A small CTC audio transcriber, trained from scratch.
Model: log mel input, arch transformer, width 256.
Training: adamw at rate 0.0017, batches of 64.
Data: 26041 training examples, 11.6 epochs.
Rows from block 2 of a small CTC audio transcriber, named by matrix and row number. Rows with one number within an expert belong to one neuron, the router's apart. Each number is 128 + 32 x the weight over its row's rms, rounded and kept within 0 to 255. All counts start at 0. Numbers have three digits each.
Before each expert's rows are labels from the 100 clips, of 14976, where the router gives the expert most weight on average: "loudest band" is the band of the loudest frequency at the time of the peak. Only what is clearly more common there than usual is listed. The data: short read English sentences (LibriTTS-R).
# router: router (model.blocks.2.mlp.router.weight, 4x256), inputs 104-155
# gate: expert gate (model.blocks.2.mlp.gate, 4x128x256), inputs 104-155
# up: expert up (model.blocks.2.mlp.up, 4x128x256), inputs 104-155
# down: expert down (model.blocks.2.mlp.down, 4x256x128, transposed), outputs 104-155

# expert 1
loudest band: 250 to 500 Hz
router.1:162114172162149188145098132149058112117077112102109115114137116139219121148107168108112091135106123189113136148104133145118145118125093078148128111121092060
gate.0:093106114120105123122153129121144081113175175162140098180168151182116107165174164165134131120112169175113123136096156100121128161133078164141080110142160129
up.0:079160089155137121136147127129109115071168113121169065166132132164162067138134152112129133120103185131133097122101170080182146144164115161121123140137109152
down.0:152154205087118110168095128105112112166147150089100164148202191164114132104153125123111107000148130155114141087199177123119116097150144139107109098124137127
gate.1:115128038140157145071147120107098120180079102137149136124086092131148158100077144111099105137152147156170115088106164115235109093153154160119143084095105158
up.1:116076194138121096132110145128158111143102122155084123109113105116097138066141157095160164112108154095136149094138221139067150159090202130154157168133107116
down.1:090154088104148166142143140120141178160125173139126131096106056151104128146177135101049174156145124061172156092165129180179067151126170137092189161193117092
gate.2:123147100129119103198160144136116121108193143112114085099124093117101113153102091107106098156102091114079103064170114163164102203116120143090187115096137146
up.2:185098138141132148112195131092096082072129142086138128135127046151178144146113127107112122128108156163138103105117103122162149164123124133138133106100160088
down.2:122176128120141134147111163107164111126136095158034119143195157165101118073106177157129188200205116087084155186107109172186056090083100143113142144130145161
gate.3:151134143148139130115059189086096098142094096192098173067088168166093114105146159181096130124115175154180110159080113156107138090109192108157110150128074124
up.3:072120132154168106124130071163184141124161117141160168183145067077104168117088068056163122123135048103018175124110119074127143151140153177137159125122074163
down.3:120146112166079128103101089121147075139117098157105077124155163099139082096095128151118138218082132083176153100099153081139183186144062135114192128139099170
gate.4:107099147085095128075121177123098161129100144160142124121114139114163187105112100172068078138195140140129098113085148088172093106154094096183107070152109167
up.4:143166136167142140103118170083104133161113108117107154115129163100139140129113074131038104127192111146084065110133079073126132094172120114096065074119057174
down.4:176132157150105133139102141183122131138152064138108161134090166083143153118107072118134105143156119178110080165069112123161105111130105070137095125106172136
gate.5:101108143126058169097142046139069150112154120160162107107162081091164137120138179121109121115151138155150086149141059179082130179140122153104129121095128123
up.5:109110075044105149130145126135104144167132121128159144127183147152106091104168170130173106098148194145118137170115089106126060145137201156174106175157085155
down.5:127180121082080137093138162151143104110139191077150129118167130104120129117133135149062194157170095077098098093148144177096110138152122134124116150102139124
gate.6:185164120156086110132104143145154131130156103150063071093076097158128184113144086138134155143214097104093092034071087131122134125114123144139101086152126129
up.6:138100119206088128139093124146123120108167136126106134087095090155102150092189123125121128112206095109075094116102082138078097133101128170119117063092162131
down.6:122203177095135142114167165130106114115181130122142132154165090176134187121149135140157133089102097138109151140096096116133159149077109128061156100119142164
gate.7:017146139114115119140201173126167157153197114101100135113149158130080145136110172147163144101193156124131132146193068103138131168144125148096087202107160158
up.7:157129110170151113155084133133182072099062171104122103111113135080062143150150108137076116166059237106164094117126141119152149131184111155085130112130130169
down.7:143155200122107146156159084136130107151100139158125147178120144133163107142181226110133145097131128122134144140080106121148110094120133062130130123167181118
gate.8:087169086065142150139157165091152166126207065144153081064111188057123139108133133167111127150117111073121090103085160138125152163139201085148204133141103142
up.8:065086122171125152164153076078117101136135122113157214146071067109135114110132101097071138131128101148098069172156058067149124155129056156148086148121182111
down.8:198120139107138114127126158146161190140144123154074134131155138204099109104157153105127128120144183095159129146122140132140116112141166141158118178093141172
gate.9:160076181115118117188169141139129089064124134128122109103195067105116079139105119061127217104099132106134155071156135120100169216140135077129149139108158115
up.9:084154119113149188084101135142098147101117119137108140113133126146168127138083109220209084150134149140135139208104146145130137053109060124138038133145158139
down.9:099115117168185105081150128202102154113097129163111108128147142141133085099181161096123125115172099099146175160066126148161142113120053121171117094150087109
gate.10:159166148168186067155205131105149184116127134106122193096153097088075175119113129155129165142095093098092117095138143201097123126188135104072140146116181120
up.10:179140167115149111176130130132151106135133094133102178136194185173121096118154066132125195115185135108137195079093125165163087112173162129059160047196110138
down.10:086119159142092098102188170105168152074173112164145052133134126129115104127087140145143114205082197145077143132102150121131094223127137125145129176106173117
gate.11:119169145175143135087145078083120083050084106129122119133078061117146127098090093059114070173150157090074098093119114095166180176137160098122130091151094128
up.11:124154128054052113168123147111126199141164081134105145158116141137124122159141132204168199112103090099152165168120099111027059109129146111157090153121152120
down.11:174159150104174168050140142110111142160120124138169134114121138140141107137144166071100130146134105149126138213121090156163124064124152100114124125063111115
gate.12:154127111145153137173127177163111141123103127127072083131119110107148104163076131127156114102115088156117162154143095153135138137197075097124149128154141128
up.12:224205126129137120140107047142152080105077124132162140150132175160074179165076159091148135148122208134118087126135148153163173167127142162106115200100090142
down.12:164125146158160125119085107154104137134063178049166111116157129091024152113148106174156122203106164071092147075184179151078137102133103147078116130106113103
gate.13:111110048144138120163168109157077172190150129085097094151172182078144129159134145151155120145086147142255128127125093080108150171136111151114146132103160115
up.13:093127116080087126123107091143115129095158134120148093155169093113130051113144109146110134139109158143077123211142091131128069149217092162129116149114156156
down.13:127165199121100127130072111152130111157125127124088098102130127131101122144089128176125166178095118114152106117111137077126125188096105148202144147089076088
gate.14:091114093042150141161098118092108127182184128132106184111085168173154150128142130076114119162133029100117061114184114085129077056136194154095154104165116103
up.14:098097120113094104157180168126103136149179144135091109128116131172220082161238089097132165143151165150128153109126119087124106122121080061089108053118133076
down.14:168127180115121125099065118187121151119057074115117106132144149119177149110157077115113118097128134157177144131113072137139121096048167100112187110095059172
gate.15:088164092121138158163136109120127119136105153160120170123089087144112167146144123103158168138120120042104112120108165090155155135124158119135163176199151125
up.15:147114073122142104131126161121142123122118077122117117099156107100155117141121085154085118091169164146120151069174131162145121096092147113143126093084045192
down.15:138144135132133158079140191134154157078137112119115111114138105110151105107138074134088129000165143215173128119076137141164122096113129139069163109099148151
gate.16:121119098145141104150132081075153100139148100171104132114153165148117119114101156140087115146154092077067129089114143169127115111205111098146185061143103137
up.16:170126175078121099141144119156132103100136158086086116108104113065152161171176165099151162134110169164161147133097060146092177190075156095136151162134131108
down.16:101098156186091107115126150183140113145135095166097106196144149136121166131179158144146138162143152160150160149106082097130172140060091089104077109140151167
gate.17:133165158135119116090124098085216138157069097170146137101106182158112120106143164176144128134113169111160145138085181193107070108154177143166127099185087082
up.17:149131126152128173088152097068141128173063060161173154111088170188141103116140199160133130146083139137123159089069170193071071081149178135170104085191086107
down.17:169119111103113135136129177163126102162135100080155202140114178157118129156145157131125126128090083116114119180148135147110113098164135145080162103071112094
gate.18:176091145081164112152123125131102176172154122102098176112122161116148129157107136091152144160101100138103160145176116132102059070145193124114151150127163122
up.18:083130116178087141143153113103195106102157100145117094160132154087060143102142099141122118132145136079146113146094116112156156222120076132114114174145092137
down.18:112107093120111083161132110088100134085190164095134146099166125107087169136104107132160152109190183142109177121187103065141129199120125151178130174160150071
gate.19:136129111171166152151145131098117096124092117131102150168132128102133132120134122124142115168135054088102096121103151108157092091094153104144142103098131100
up.19:176101096162108175128132190143095124139133153118101115171115106125136125138113141156190134109184119177142076142090171156158118121075093095126127083065150124
down.19:074149112153076121085108140160160184142223165130150086125072145069138124144146079119118147131155153121128185144106146088150149220111123128180143141129112172
gate.20:219121132127156133145117140142146112141071197147161152099117162149101143124142185135159168109082217141130143153142145130115088117065136078090087135135137067
up.20:171146134119174181148109126090106093143100183147168148169097125147170173141136134118128101113088230160143158155132129134124109081118103075089085054115092056
down.20:097142144108132152135133117129078107109157120074156139113149102126118153182176149085083145045140119124164118157107100131137112124131146106125116094141131103
gate.21:111152141171137058158136154099151127130126130092120124090058099053115143187057126116141196149101177097093078081158132097127083127155113070057101083105153107
up.21:148183147167141114102130126074090113144131111124127131098076089069162112152113160108097153101136197136102063102137130091129102147156136070134108060103108095
down.21:081111090141173134146162175131142103113085085116125151096082165119133116190150038088115155127109098139172135159120145140198084098129113125114027133112122136
gate.22:169062059124170153098076128126100120069124097154177146227156104150155153095117106140125127144114151112049161120125105104120132154128132185139157074165135074
up.22:137113151138144072168182082146148157189123170077099134103151133108072123180145147090136136119158126109108083109130121174091101152135092109112150098099191175
down.22:105097149112094143160152143145103208128120083131106173162106122137157076141132140174139102194105050095107166114108075107128089124177127107146147145165141077
gate.23:126194096155126098102147088170166096148105129118144086124128114124070163104107160098153140123122213131066089118104122111140154160134138076169141120152154098
up.23:101085119088128150133047164105098142130142157171137152160118148144119150112152067182125102134121102144165151156220094174126106062119107197122082127093140161
down.23:164122154157087141050155097162072151113135157145190110089080081109146104097098120116179098107074160145059138125154163183131158087139148121114132149169125145
gate.24:141128103178102108129144037216125145128122135126116162148163095148142082138077114168140100129118145148106145154110118117099081097179114182110092132073145128
up.24:134076123153121178162117064188129129121098162087158170131158089111147067127111104157170102117080163149154131183112110084136071151185134151108098158118144143
down.24:095177124150087119079103140118083125152146179104095130176138134176095165133120097184096181105173118112167133096128138075079107129124138114088126109059144107

# expert 0
loudest band: 4000 to 8000 Hz
router.0:089162096086143108127158085105109142208176138135163152154118112107135135116145132108131103113164135095095126131109119161179149142164112196102159110122124101
gate.0:164132080125133092113184093122114085183170142145139162165150097096145198133103128102155149132193133047108120114122134115141143174178081123127127101153125084
up.0:167123106112165159162146139084126122130103084132111120132134085118083170108152068132144031134141145111160131153141141098164136132100133162144069172131164129
down.0:131080114129119120121117159138139149121150104089122062117125114143174165135113111145114157111114140111140105124193109119152099088046137098166114099097114064
gate.1:140128144124126156147154089117132152121159160131091143052164147081114167117115133130137097103112135138131080058068130149156116145125130185180105125128154092
up.1:162133189118119168134156123124162145125124178107154133153108203123110139126099092157101082129098139184126113165146130124108120125146147131173105161079184096
down.1:065150129124070109181093144132175149120118114146109135083127118122114151158132121097085113144143125116170145091180098097101047154122110093177125105125134131
gate.2:168054163109125149121200157134135123110160134096164179181052104109155158156119092092105164135108131142104148166159142087079168108115132091128107162114087063
up.2:060130126184104089116056152112147168046124135164140103103118149107099109108116173150155134151106122079174073128140062134135119138087140134123132141103121149
down.2:133124181151096095170091144097145110183149113172093125085071144097089136173083154113137133080186144085187098106160128100116084149168078084146149126133142054
gate.3:128214091094165204164135129137080171107082127127166159107169117108095106118089132088173131154191087131084085126173156146113086106079158181121145161127124156
up.3:097159088141093102074079161153134121024128123118093094110085153135149167100141083121123170103160153135111165139108082171184100139115136119155108106103099123
down.3:113100125107104201113119100116198060135150182099097144133103090140132107091100129138178124167115123147024174103137175132123086144153152140144123067109085137
gate.4:106114197147113114106084136087172045089150078114149148201079161135083110090151126120147169145140077109085144156142098096109131133090133130179174136148110151
up.4:141151123126118128098079091107148073081146037138172111180078136164097166088056151108120168117159113121119153099182150101175092172162134114153209033164080164
down.4:091131192179073123113113172116097120158099118097141117149104091125096153087089132199140119104196116062115134166117147120129103079116101069105110111115113105
gate.5:077156106128122086133180141134086151129123171122200127106049110143193116104131130129158114146149161123108145142152139135137110150134130122093147121157097159
up.5:185085107108124118152095148075109091071087103148156150171149127172131156110117078116118093129087186135135098232137112155152132094136123137169142176070131153
down.5:088125128105124132124123151144170118154134182141136154146131137088123101148148115101133100093114128172106144166087122168174175130144154108181108146173048148
gate.6:146119114136073083175154120138179125124132142107112069163100076125085132194148113120144148162092187122182101097113109086116152162117114122107056118080153193
up.6:178158121138154121154100123134218111155129108128164112116162109100095039147161133118115109116092160144119086139094114065127117135087115185110075190070066195
down.6:195111098150034173152147151126155098097105134032182127073103137129139135129093143124165128140110140120157096139088143112121147194104106058139108133071123187
gate.7:102075098161109143116144103186115102149166117077118141143141079071109093124117109172124181126075115125143156121137089148137171095148119156097105112095124168
up.7:149131182075171162188114119120130159116065145131151144064201180146120161114133173155140123145086168192095109138110151092108089091081140150111126215138139141
down.7:110107119073148132133123112133083112123152152112197129136093131165161137161119167121126117249135141145164112152164113141136112169158168130159184137078090150
gate.8:081083111152184155170107152156070120063118191102164161143133108103132115176116136128128130140105114139108094125129123116134118141112108131113159124116173049
up.8:170119166123107194098146136078183136122108061127132121115105123184087138092133104157123143149137177137155174186124159118110177101086139097152097166132107177
down.8:121094097178091094113144118178065105138134111129160157116106111124143144141084129088074111087085161132087084170119071126105133105163108149160121122110116042
gate.9:103176128125101093095115151149073135209173138153180154167185119103138077143143139103123133118196071132118118133155119109137107152114135104096212163162114108
up.9:123165087125138122066154138101114164175089099174180139112154108115131132099101144151128094108152070087137057131138121120167137068162104125145181129141130152
down.9:132185146211141146159092112110073160128156124175064052135117138128091126108174143128091094000144113137137160069143162164144135115098083161106098163130119117
gate.10:152128123089123099134130107154169115158143147077092084107152147145117092157100114143081181130099104173100177187177062124141130138128173125116164146114170145
up.10:050161179143123108117082163152111133120154190184125059144134128103140110162113133093095157139131128092140103074103128170109104127098079052104081082117093063
down.10:099189129198083093169151147110105107168124141200110121156102144105077139110123122098120121098160098156164144140102105085088141148112153153077175103157131121
gate.11:136096122121205124159112122137058149140126087104183119100136067102178064163128128156127139109126045130138149124085115184144101162166111141124148094110132098
up.11:096191175189123120151102145158115109069118144075116044104142163099079140135156176122145155134071143158124134139137141078061100178091149102063124124107175117
down.11:085152142094067112140132176119140115150142164093129056107131127139133150182131137146130138255116137099053188093127171131069140109085094077097137185132103183
gate.12:140161173143167127162115088121141163077114101128139073118097156091128147160156119098153170120107095096108147122064146089122149130092091099157135155080161139
up.12:173144143123164142158124083108168127093114122121135113177092124100119155175099109126110091108107138066148141107097136106135121167127087134181095172070169130
down.12:032170176109105163138090184167122192105120162141088161104128146114111162146113144123104093061104117102106144156143148085114111123088097145129110147130184135
gate.13:196124125119155128180131112154132130104064146078157113101129105111140157156138079135150105115095131163120124117148148168109130177125095115120152094081147100
up.13:061118139134163044113139167121130159166174059113096150077132201108084115142146114133097154106103087135111126150105126069098167168047153117179098220143142115
down.13:140136207112039082146186160158147135113158190052125103099161162161126133192100124151120167108085113106135212135111125105136121184079114087094175190132183123
gate.14:135136123120092111146153129087099135179100138056076127151129072186142127135158142101114129138139175131133119140161148065134136118152120103090158067150169061
up.14:058111165133124116118081120150194136074114115088126118084130150079092127108126135161118129145098094112131123151102118202136107146172141133167078170124129210
down.14:106116093181136125117181157143126117113123090133111152216114124151118061106146145133156140164085114170085133181048204100144109166152152146115156174168109142
gate.15:090109113135154203103083128122178097100175084151174135146116154114095096067123160089066120133110119149141112075105118151112099186120196150155146148103125143
up.15:124114118151143092170131116091120163148078122089127172103122113165182139170130106151148062109157148150099073186094109074199140135125071110147098147142122149
down.15:130132078107163137132177166093139152137157125103138155107122104171139126095222089089078149164124174170144121072132140131129116152116210171077136147115162185
gate.16:116150149135090113155068085126129086175148112140046046094081091136110162109097164151103150124115130088117188070123165114129121119149115096087133040142121113
up.16:094167172150107130084113177087150167123125091143071163137094140115109156088111094104086156125165132126096092108096126134134163055084135141123118117161069173
down.16:156179094166098128117137098113115117165153111165139143108136135151177174112114204133147099171088071135148170129160148096145092100062102139143144164136137125
gate.17:099149114135103193084149114106115159158202045134131170134135121170095159106065130141101127120144107108166126120047154112151135141100149156174138094131117114
up.17:162105100131139113112159110154089132149192101122106128189136129165152142146104118104123129123147106094139158164137137166107116185139158129126156122134116081
down.17:126091144155142144152101170153155155116116134145098050111102162101150113149101099160115111000102122106150152126181124122107189079143140106157127121088085084
gate.18:148168136103148188126108148086068090087129121137129122119111119142155122131134087128142091161094140198139091153097095113133161083107128117172093089162149121
up.18:139114126083102176126129088031099090119094058162170107098159049133167121063073134136102104122165171153115110095177168128082147097151151155191134101151070135
down.18:117106142154138132101083112148165091083071101128128152084145149173135080074152102094080109192112201173143137123060130132145138143088122136127095089152109203
gate.19:139151084154158092138154142124140149150159148123063112079097144152152138177062104132109094129075044090128079088132120141093099157111090115085079098091169101
up.19:142063117112137144145121118138000111139121153128120198195102097115182145132125134134134141125087127140111095170138076145133112097193125086108116104102146131
down.19:114208148135124118161121150115158117161133152117098058123141131152110108131185124189117168205126110118162102075137119132146155091116112106134109157100159183
gate.20:101137108143136173134131199113105124084147197097151163133069091074171091133157132196140146127136109156137101175088133088076121099117132088135156095090101134
up.20:089099080194155120155138162126143158141184181132134154127092122082188115148124131127138093122123111097172120129106141149179150153107093172129164123091128110
down.20:123100143146088112140130152127136114129132132124113064141075120090145099093161126089081080158101076142094140146098160111118154159147050079100167143108162097
gate.21:109103096108080152126087065068120131141153066106146128093148096110082108139116096106088137114145151113164131136088103185191142145135097124135120195120073112
up.21:151140105130123098139148162202188187095113162116113114100089142116147139146138171129097165144083148159105151092203136088098072109109171105115102111117157189
down.21:127133143083131093203100136148117118135096102112143070138113118096112138112115132090156115255113171084125164111114116145140117127154123078135196153145100180
gate.22:125100149116110124114098180083140110159093117136108116125147181151119131138151220184082201161110130126154112122088129110096090121160126048086170116112148162
up.22:103129091101164095146167044152077158088144056076138136082117121118170120133073132162182179122154118168097095157090139135138141142092093110133086121157175093
down.22:101072146133049119096169149090090167105112092079174140142088108153157124134172147182051148120104136174165111124098143091120117145145113115115081143054132158
gate.23:101137160104130124105101165107087155091134128101181131158101215167205133095173134143197144119148097130042145147161156136082153103135148129153094125151132106
up.23:092112144114093154095171118105038065168136134147135112134099071118135160136144066103153100100134150161106117148156179099141156095118121202121141172156088135
down.23:135105129097155121091130134144151160118101158145185207142069099112093136133111097111142124165165181143072109109141133115082126157146135176141081121142124102
gate.24:110175042134179169121187192118127120081100087125115118053092139205157093069120166133123115153113166112156165092137173097149159100147158118178137114180091145
up.24:057158190056125162041069121124118110117131132134177156131129065121159067090087122118089139130130098174049114152122094129115067106173147154105087160150052129
down.24:154115143097126049108092205189158074130086178154110123137149142175146149194104111080098182052112117134117150064136119133106136137099140117115113105182122121

# expert 3
loudest band: 250 to 500 Hz
router.3:098142191138121117116102151103210135081153118132103106158129171096083098138181105138119145107137114117130136165152108112115110133102131121100152172130154150
gate.0:173085071091146108181146101062143077095163065182134156115139105114131094090089115128097109148090155110138131136158130166136110130113196095085136138126138127
up.0:149093099126117116084112168077168110130140147163188127124106101158155158084109159121127130120080143092132148089134125184122152150130174095137147092147066147
down.0:119145095113116138130084130157098138153152107149106126118134157129227138185199141164087127129095147141076131117125149160141116161143045116136139103138084124
gate.1:092151134157128162144162076165161105095197154080131094088150173124100176196143165072117118140094104144159147159168144128144175193130173115097168182093157147
up.1:170093148106157126141087185100133227156151095150133140195111111086138098160137117123118141114137153077092129131086108194137134134177092104149097130120094099
down.1:134086125134097130090115131127120119156078124175073172160112127198085161163103083095141158107185097106128134136119101115104119139177167204054124125122136130
gate.2:129091121138106112150082206103129147106201119160121146145113169099158145108160080088162141186142068118058128154117110103116159149149122123143161166112132130
up.2:091096128122145133079103086149155170144090118105132150164102149126175104094103098175108177133078128096141102107048130125121096103137070101136068039120125090
down.2:096133122107092149120092095165177150136123092196134082185155071150123124102131144197096172195148126129103177088072155126132169098117075134155117096123114132
gate.3:173133161120109136107170086164119113109047217147115160087091141150107120111115090108170164178129080096086121052105129174096162153139111123153112116193132076
up.3:162092136091097130084119122148119148114090178140057135113101189164160172102194151121169097164162157122131092150099139140173163138094139063132110125204140127
down.3:125144107187114107172193029138087155160101084160082115071128098093139108165141198104146094208115103087133144104112196122116139091118139130165128139175140131
gate.4:089170102200079151126148144112148152096120105118173125116065072196169155176206130132095159118132111142104090094163130151133059165150164117128174063085161123
up.4:080146147132078091053077151097124153100158164194130200109116208101158111079164171114115114122099188149137155126114140104138205108073118124146113189143125176
down.4:044108133176103159123153117129042158106114187105135158145097120153075160136121102083107151103127181116177144130180133056072125135166149141131142128112133117
gate.5:142100120094129098109133101158141187185104148111140147054122139161083106129187134091101158092140131104113153098138163111162117101145154173142151172129119172
up.5:120087131110117125097188119124103159140126120102148154092083157177167096145173183166137137101122157104122134082127074122110086123168146146197135124143171150
down.5:170107117171078132142127105139184106111077150190134112070163114115081170132122126139113160135117163122124087051088080097141160150118097093185101150170141144
gate.6:129113084148055168103136123124082103118114102166158162179111080185139107137094150160178156153133214184111172125164133092129057158128162155107130122129113025
up.6:179131177194120116065172126144121124144095145149163152134164113171178159134173095101171128130100184126132151132117199146088185099059137083137119159132095085
down.6:179162139110103088166099099168148147169069158125114095113142134172131100151110110189110156140092027059133167093104127162093090100132124145076151129067148146
gate.7:141119101116122135094157106138110096135129120128144070167073102196150109138171173126100147111132160132080153117137117145209201151067138129125136187134062122
up.7:116110104101090105082152144084168135072134141149147154177114126103146176107093175142128129135158113111107101082084131103075145129163141119157121099171146187
down.7:129121198131178131179130130171076131118094078103128158115150141136097131201085116136124137129114086080112132139125149134077132106122114131161120159184114067
gate.8:084157158142094081140139092140171116104167143154132099119113109152088148184157129109060166124090183104140176085188132105176111133125112171096142159132133174
up.8:135145194117059179169089148072151100194134140155154170127159148162115166137084130118178146126168104136088127198095087094152110114147080128185097119168121137
down.8:085169191107139152168112132103184100123076124102158120146097139080140155170121158089105129111136103139137148190098043174110102120130102096130114141142183152
gate.9:148120136135126121108093155117158093140036141116103139154151160096177104105104108121189088156113160185099093078140115125114163052124141114144120142130135127
up.9:094072142178161139156070152122172123110121126122109217139056146114154116099119136146109128114148138125096096111135131139104063106151165133158139136141081080
down.9:142159149113081105144190098161124128118137113177111055119122169130069134185130149126169110101076153129131083181106083107120159121088154088091180153181165118
gate.10:174101158094173129138121115099144152159141128158081110179187125177140123126095090135175084141140095105159045180089113117168134108124086159143162155138081103
up.10:135124155091115094136129177123105148119104140108178153109064093140127118103191168071160118117141133154100163147174103150089160133114171092105122147172157097
down.10:181152101120142091159164178124120135111156135115133083127190132147113119164093134119123161104108097124163120121161075152091163093113141102068137106067087131
gate.11:111135072115133118149188074058137093173121081107118119146132167105093119110113145149093135194171115099076027160119082121080111177176085140154122154143096145
up.11:093157082211137158173118142134117201092088092125166148098137081113170145150119124123088144119064165147137144075175176088104131129149166163126171083121180105
down.11:142075110088134056170103129124129150146127131073214134110118142142139120149150162131100169100127128152121170120128137154132123176140136104159176133097100143
gate.12:118174118176106125142128088113156070124105160083164029115100115163119119132109088124101102151156162137136110119129153145131193138151083114136120129116193198
up.12:122119123106102194160145110149099181101098145138111125155115095127155099133161136167128126101119077121087107176123107099110124117151168157104167220134151096
down.12:125119108078102074077103146159170124103141137061174101144156151166120097120099144117175167077092100167131145167171106157146115192155120151164191115101107155
gate.13:133123161128144102145125052131091184144089182098123162110083114145125113113094059091153119175131110120126131135101167084126158109131152136109124172127090146
up.13:127119096181146105190148150159174097177139102107084100149129111118152144073110118068127088112127134120076094058144095142116137131141142141134154128072113084
down.13:077152115119138095099082175128216141108173119091097104175154170139096098138161099188124140071173156204138174193117080151151118133141111148131132116053124119
gate.14:057124108164166179154085120140110093174146119141063076144182078070141102095122198138097077127157139144176155155150104119153101135136158182110159141108098113
up.14:128119096143108142128207164142170095129111155079132086136083174109132146160098115164129163125133128139169125090139142149169167104075155122123113076122160172
down.14:081148202131120120155151111165177099079101184130071154130142115173124083084186119099133136145125107096077127138158134055138118161113170090181123137132112128
gate.15:115097153114164112123196179125145126149112160160167109138159122163113201110187082129112185163143086137077088133095181125132159149090139082118125089112110087
up.15:118133087144112142093138077097123135071091137109089158115139163102092132134131163131166061113138157144125083114144047099134131073106128135106129186137127154
down.15:094161070133134126159114137112132144149126083194093100141182155105164139150172167171120115100164175118184170149102191130096129128093134101058145102157150120
gate.16:179109113122104108142158105122113103083155148111136086087125178116188131131097099175128096224117097095147062074126133173088180141133130101109129103159198106
up.16:142177138103131123132053125158109126117136139133167131141090128147095140085078122087112147072152134140123170111127080101151165194093173183181144175129060138
down.16:117166134140134112136141133158150108146126107109149160101105117164159154155163081134144113063110121147126125099139151089153085135122092124145147080133136149
gate.17:161131095118113168137155101139105163110143116167146079080191086129148127129119128116142125129101194142140103092110176117153085144151115120104158116111148146
up.17:131104162169131149161111131167129099137142103093096116119142168101132120193166133089131110116109109124176141152119081185141135136147086089083154110116123142
down.17:103109119122133114133168148145146071082145162155132077175042145167101137108085145182115108136179123133070066116152119122124158118137138137142136068177176102
gate.18:055112135104095153137096133119051204136162096144117088114120131128183160149110146137164123139145110061107111103178120179136073142152144120107122135128179053
up.18:154092104127125155113072127126179096167128071108144147057181109106133116084132136170084128114159145170190153107095071134130086161130175195108196128161083188
down.18:104052154156168165105100096091113070128137145147169136121094058036126165112084117082115096082190140143127055138136145127158108182115126150156125141138125067
gate.19:188125137072101148103134101135118165088099091133156093117159137098127144033146115137181066125083189165144111130078168181103157115062175108117150121141108133
up.19:123161176093070085122147151082148103112102052118113096124121149140083127107163094107165106140091118134170101132137150130143152110043114047090129136130172131
down.19:134129096121135135133085167082140150130114080057097163107121120136090207170099137147111109179170083142167064147119122181099114067143157131153151068145143110
gate.20:171163169169096141102120075110115104110066128096173133115140115139155115129115136135150122153097139139046129114116117163105154079164116135140106120187126095
up.20:131156078170126140135110128144093147159119153129126128188136150089108139151098115056134144120189108134151121080144175038137150140183145168106124106059065158
down.20:177154135109148128159057113157137119155127204111090132154122110121123108160077126142155161184125124082095161130178137122099063097174127084149082124130083133
gate.21:165143126115117103166164116149096140155143129092069120149100184091139090131117170060134072125133089133142086144183118136146116135137179181129119166102134082
up.21:125122134111156085131126159126143208089139170074080097105110186080116088119115174148109130103148071107154102090161098129147081125167145092119151100069163145
down.21:153163163099145120143130123164146107114115139148124147159136158128129114168168158065156126140166127144112122093157145071144115104127165183082122168144156159
gate.22:098128182109099130150126116110167156114147154118142103132153096145162124146097178171132118127112112130082100102078111094146125113135084113114107127123183170
up.22:160134106102165124139100123166092126154194152102139109194140104143142127169169044084108119129162121156127138126169157134137101129171126118111148104071088121
down.22:126166125136168137083111096124096162134126099129086172157138133113145123091107101092161065169176152120138144130202166139112138068140122134103187109120134089
gate.23:175105130168150147160127105165123093117128141120090077026139116059142117134144107092127082139137139158201118092108098138217062168045119134166126145117176152
up.23:215104075139154109151102146186102158134172157093118098114128119083131102163097104088141075148135169121166122160154140172190121155106159115133202186137153121
down.23:135180150097134143172188099112113137176169140106126123093091144192147135142106164127149118087117108077116150120143061141090128146166132134061133133086149102
gate.24:189079146136164168069114115113034120132119121170109167080178097121157124132102125081128178147131108156086098105116137144085162087173093130147103124145137086
up.24:136090064178112148107100159053124139135091137178104170164114095168121117117153151126142118154159069113119127180147106077175177067097165137083109133173145149
down.24:149184120165131117123144111075145183148137094173108146147124152104145120086136143104113100242153106099107108106079163093114114083141145157046087094138135128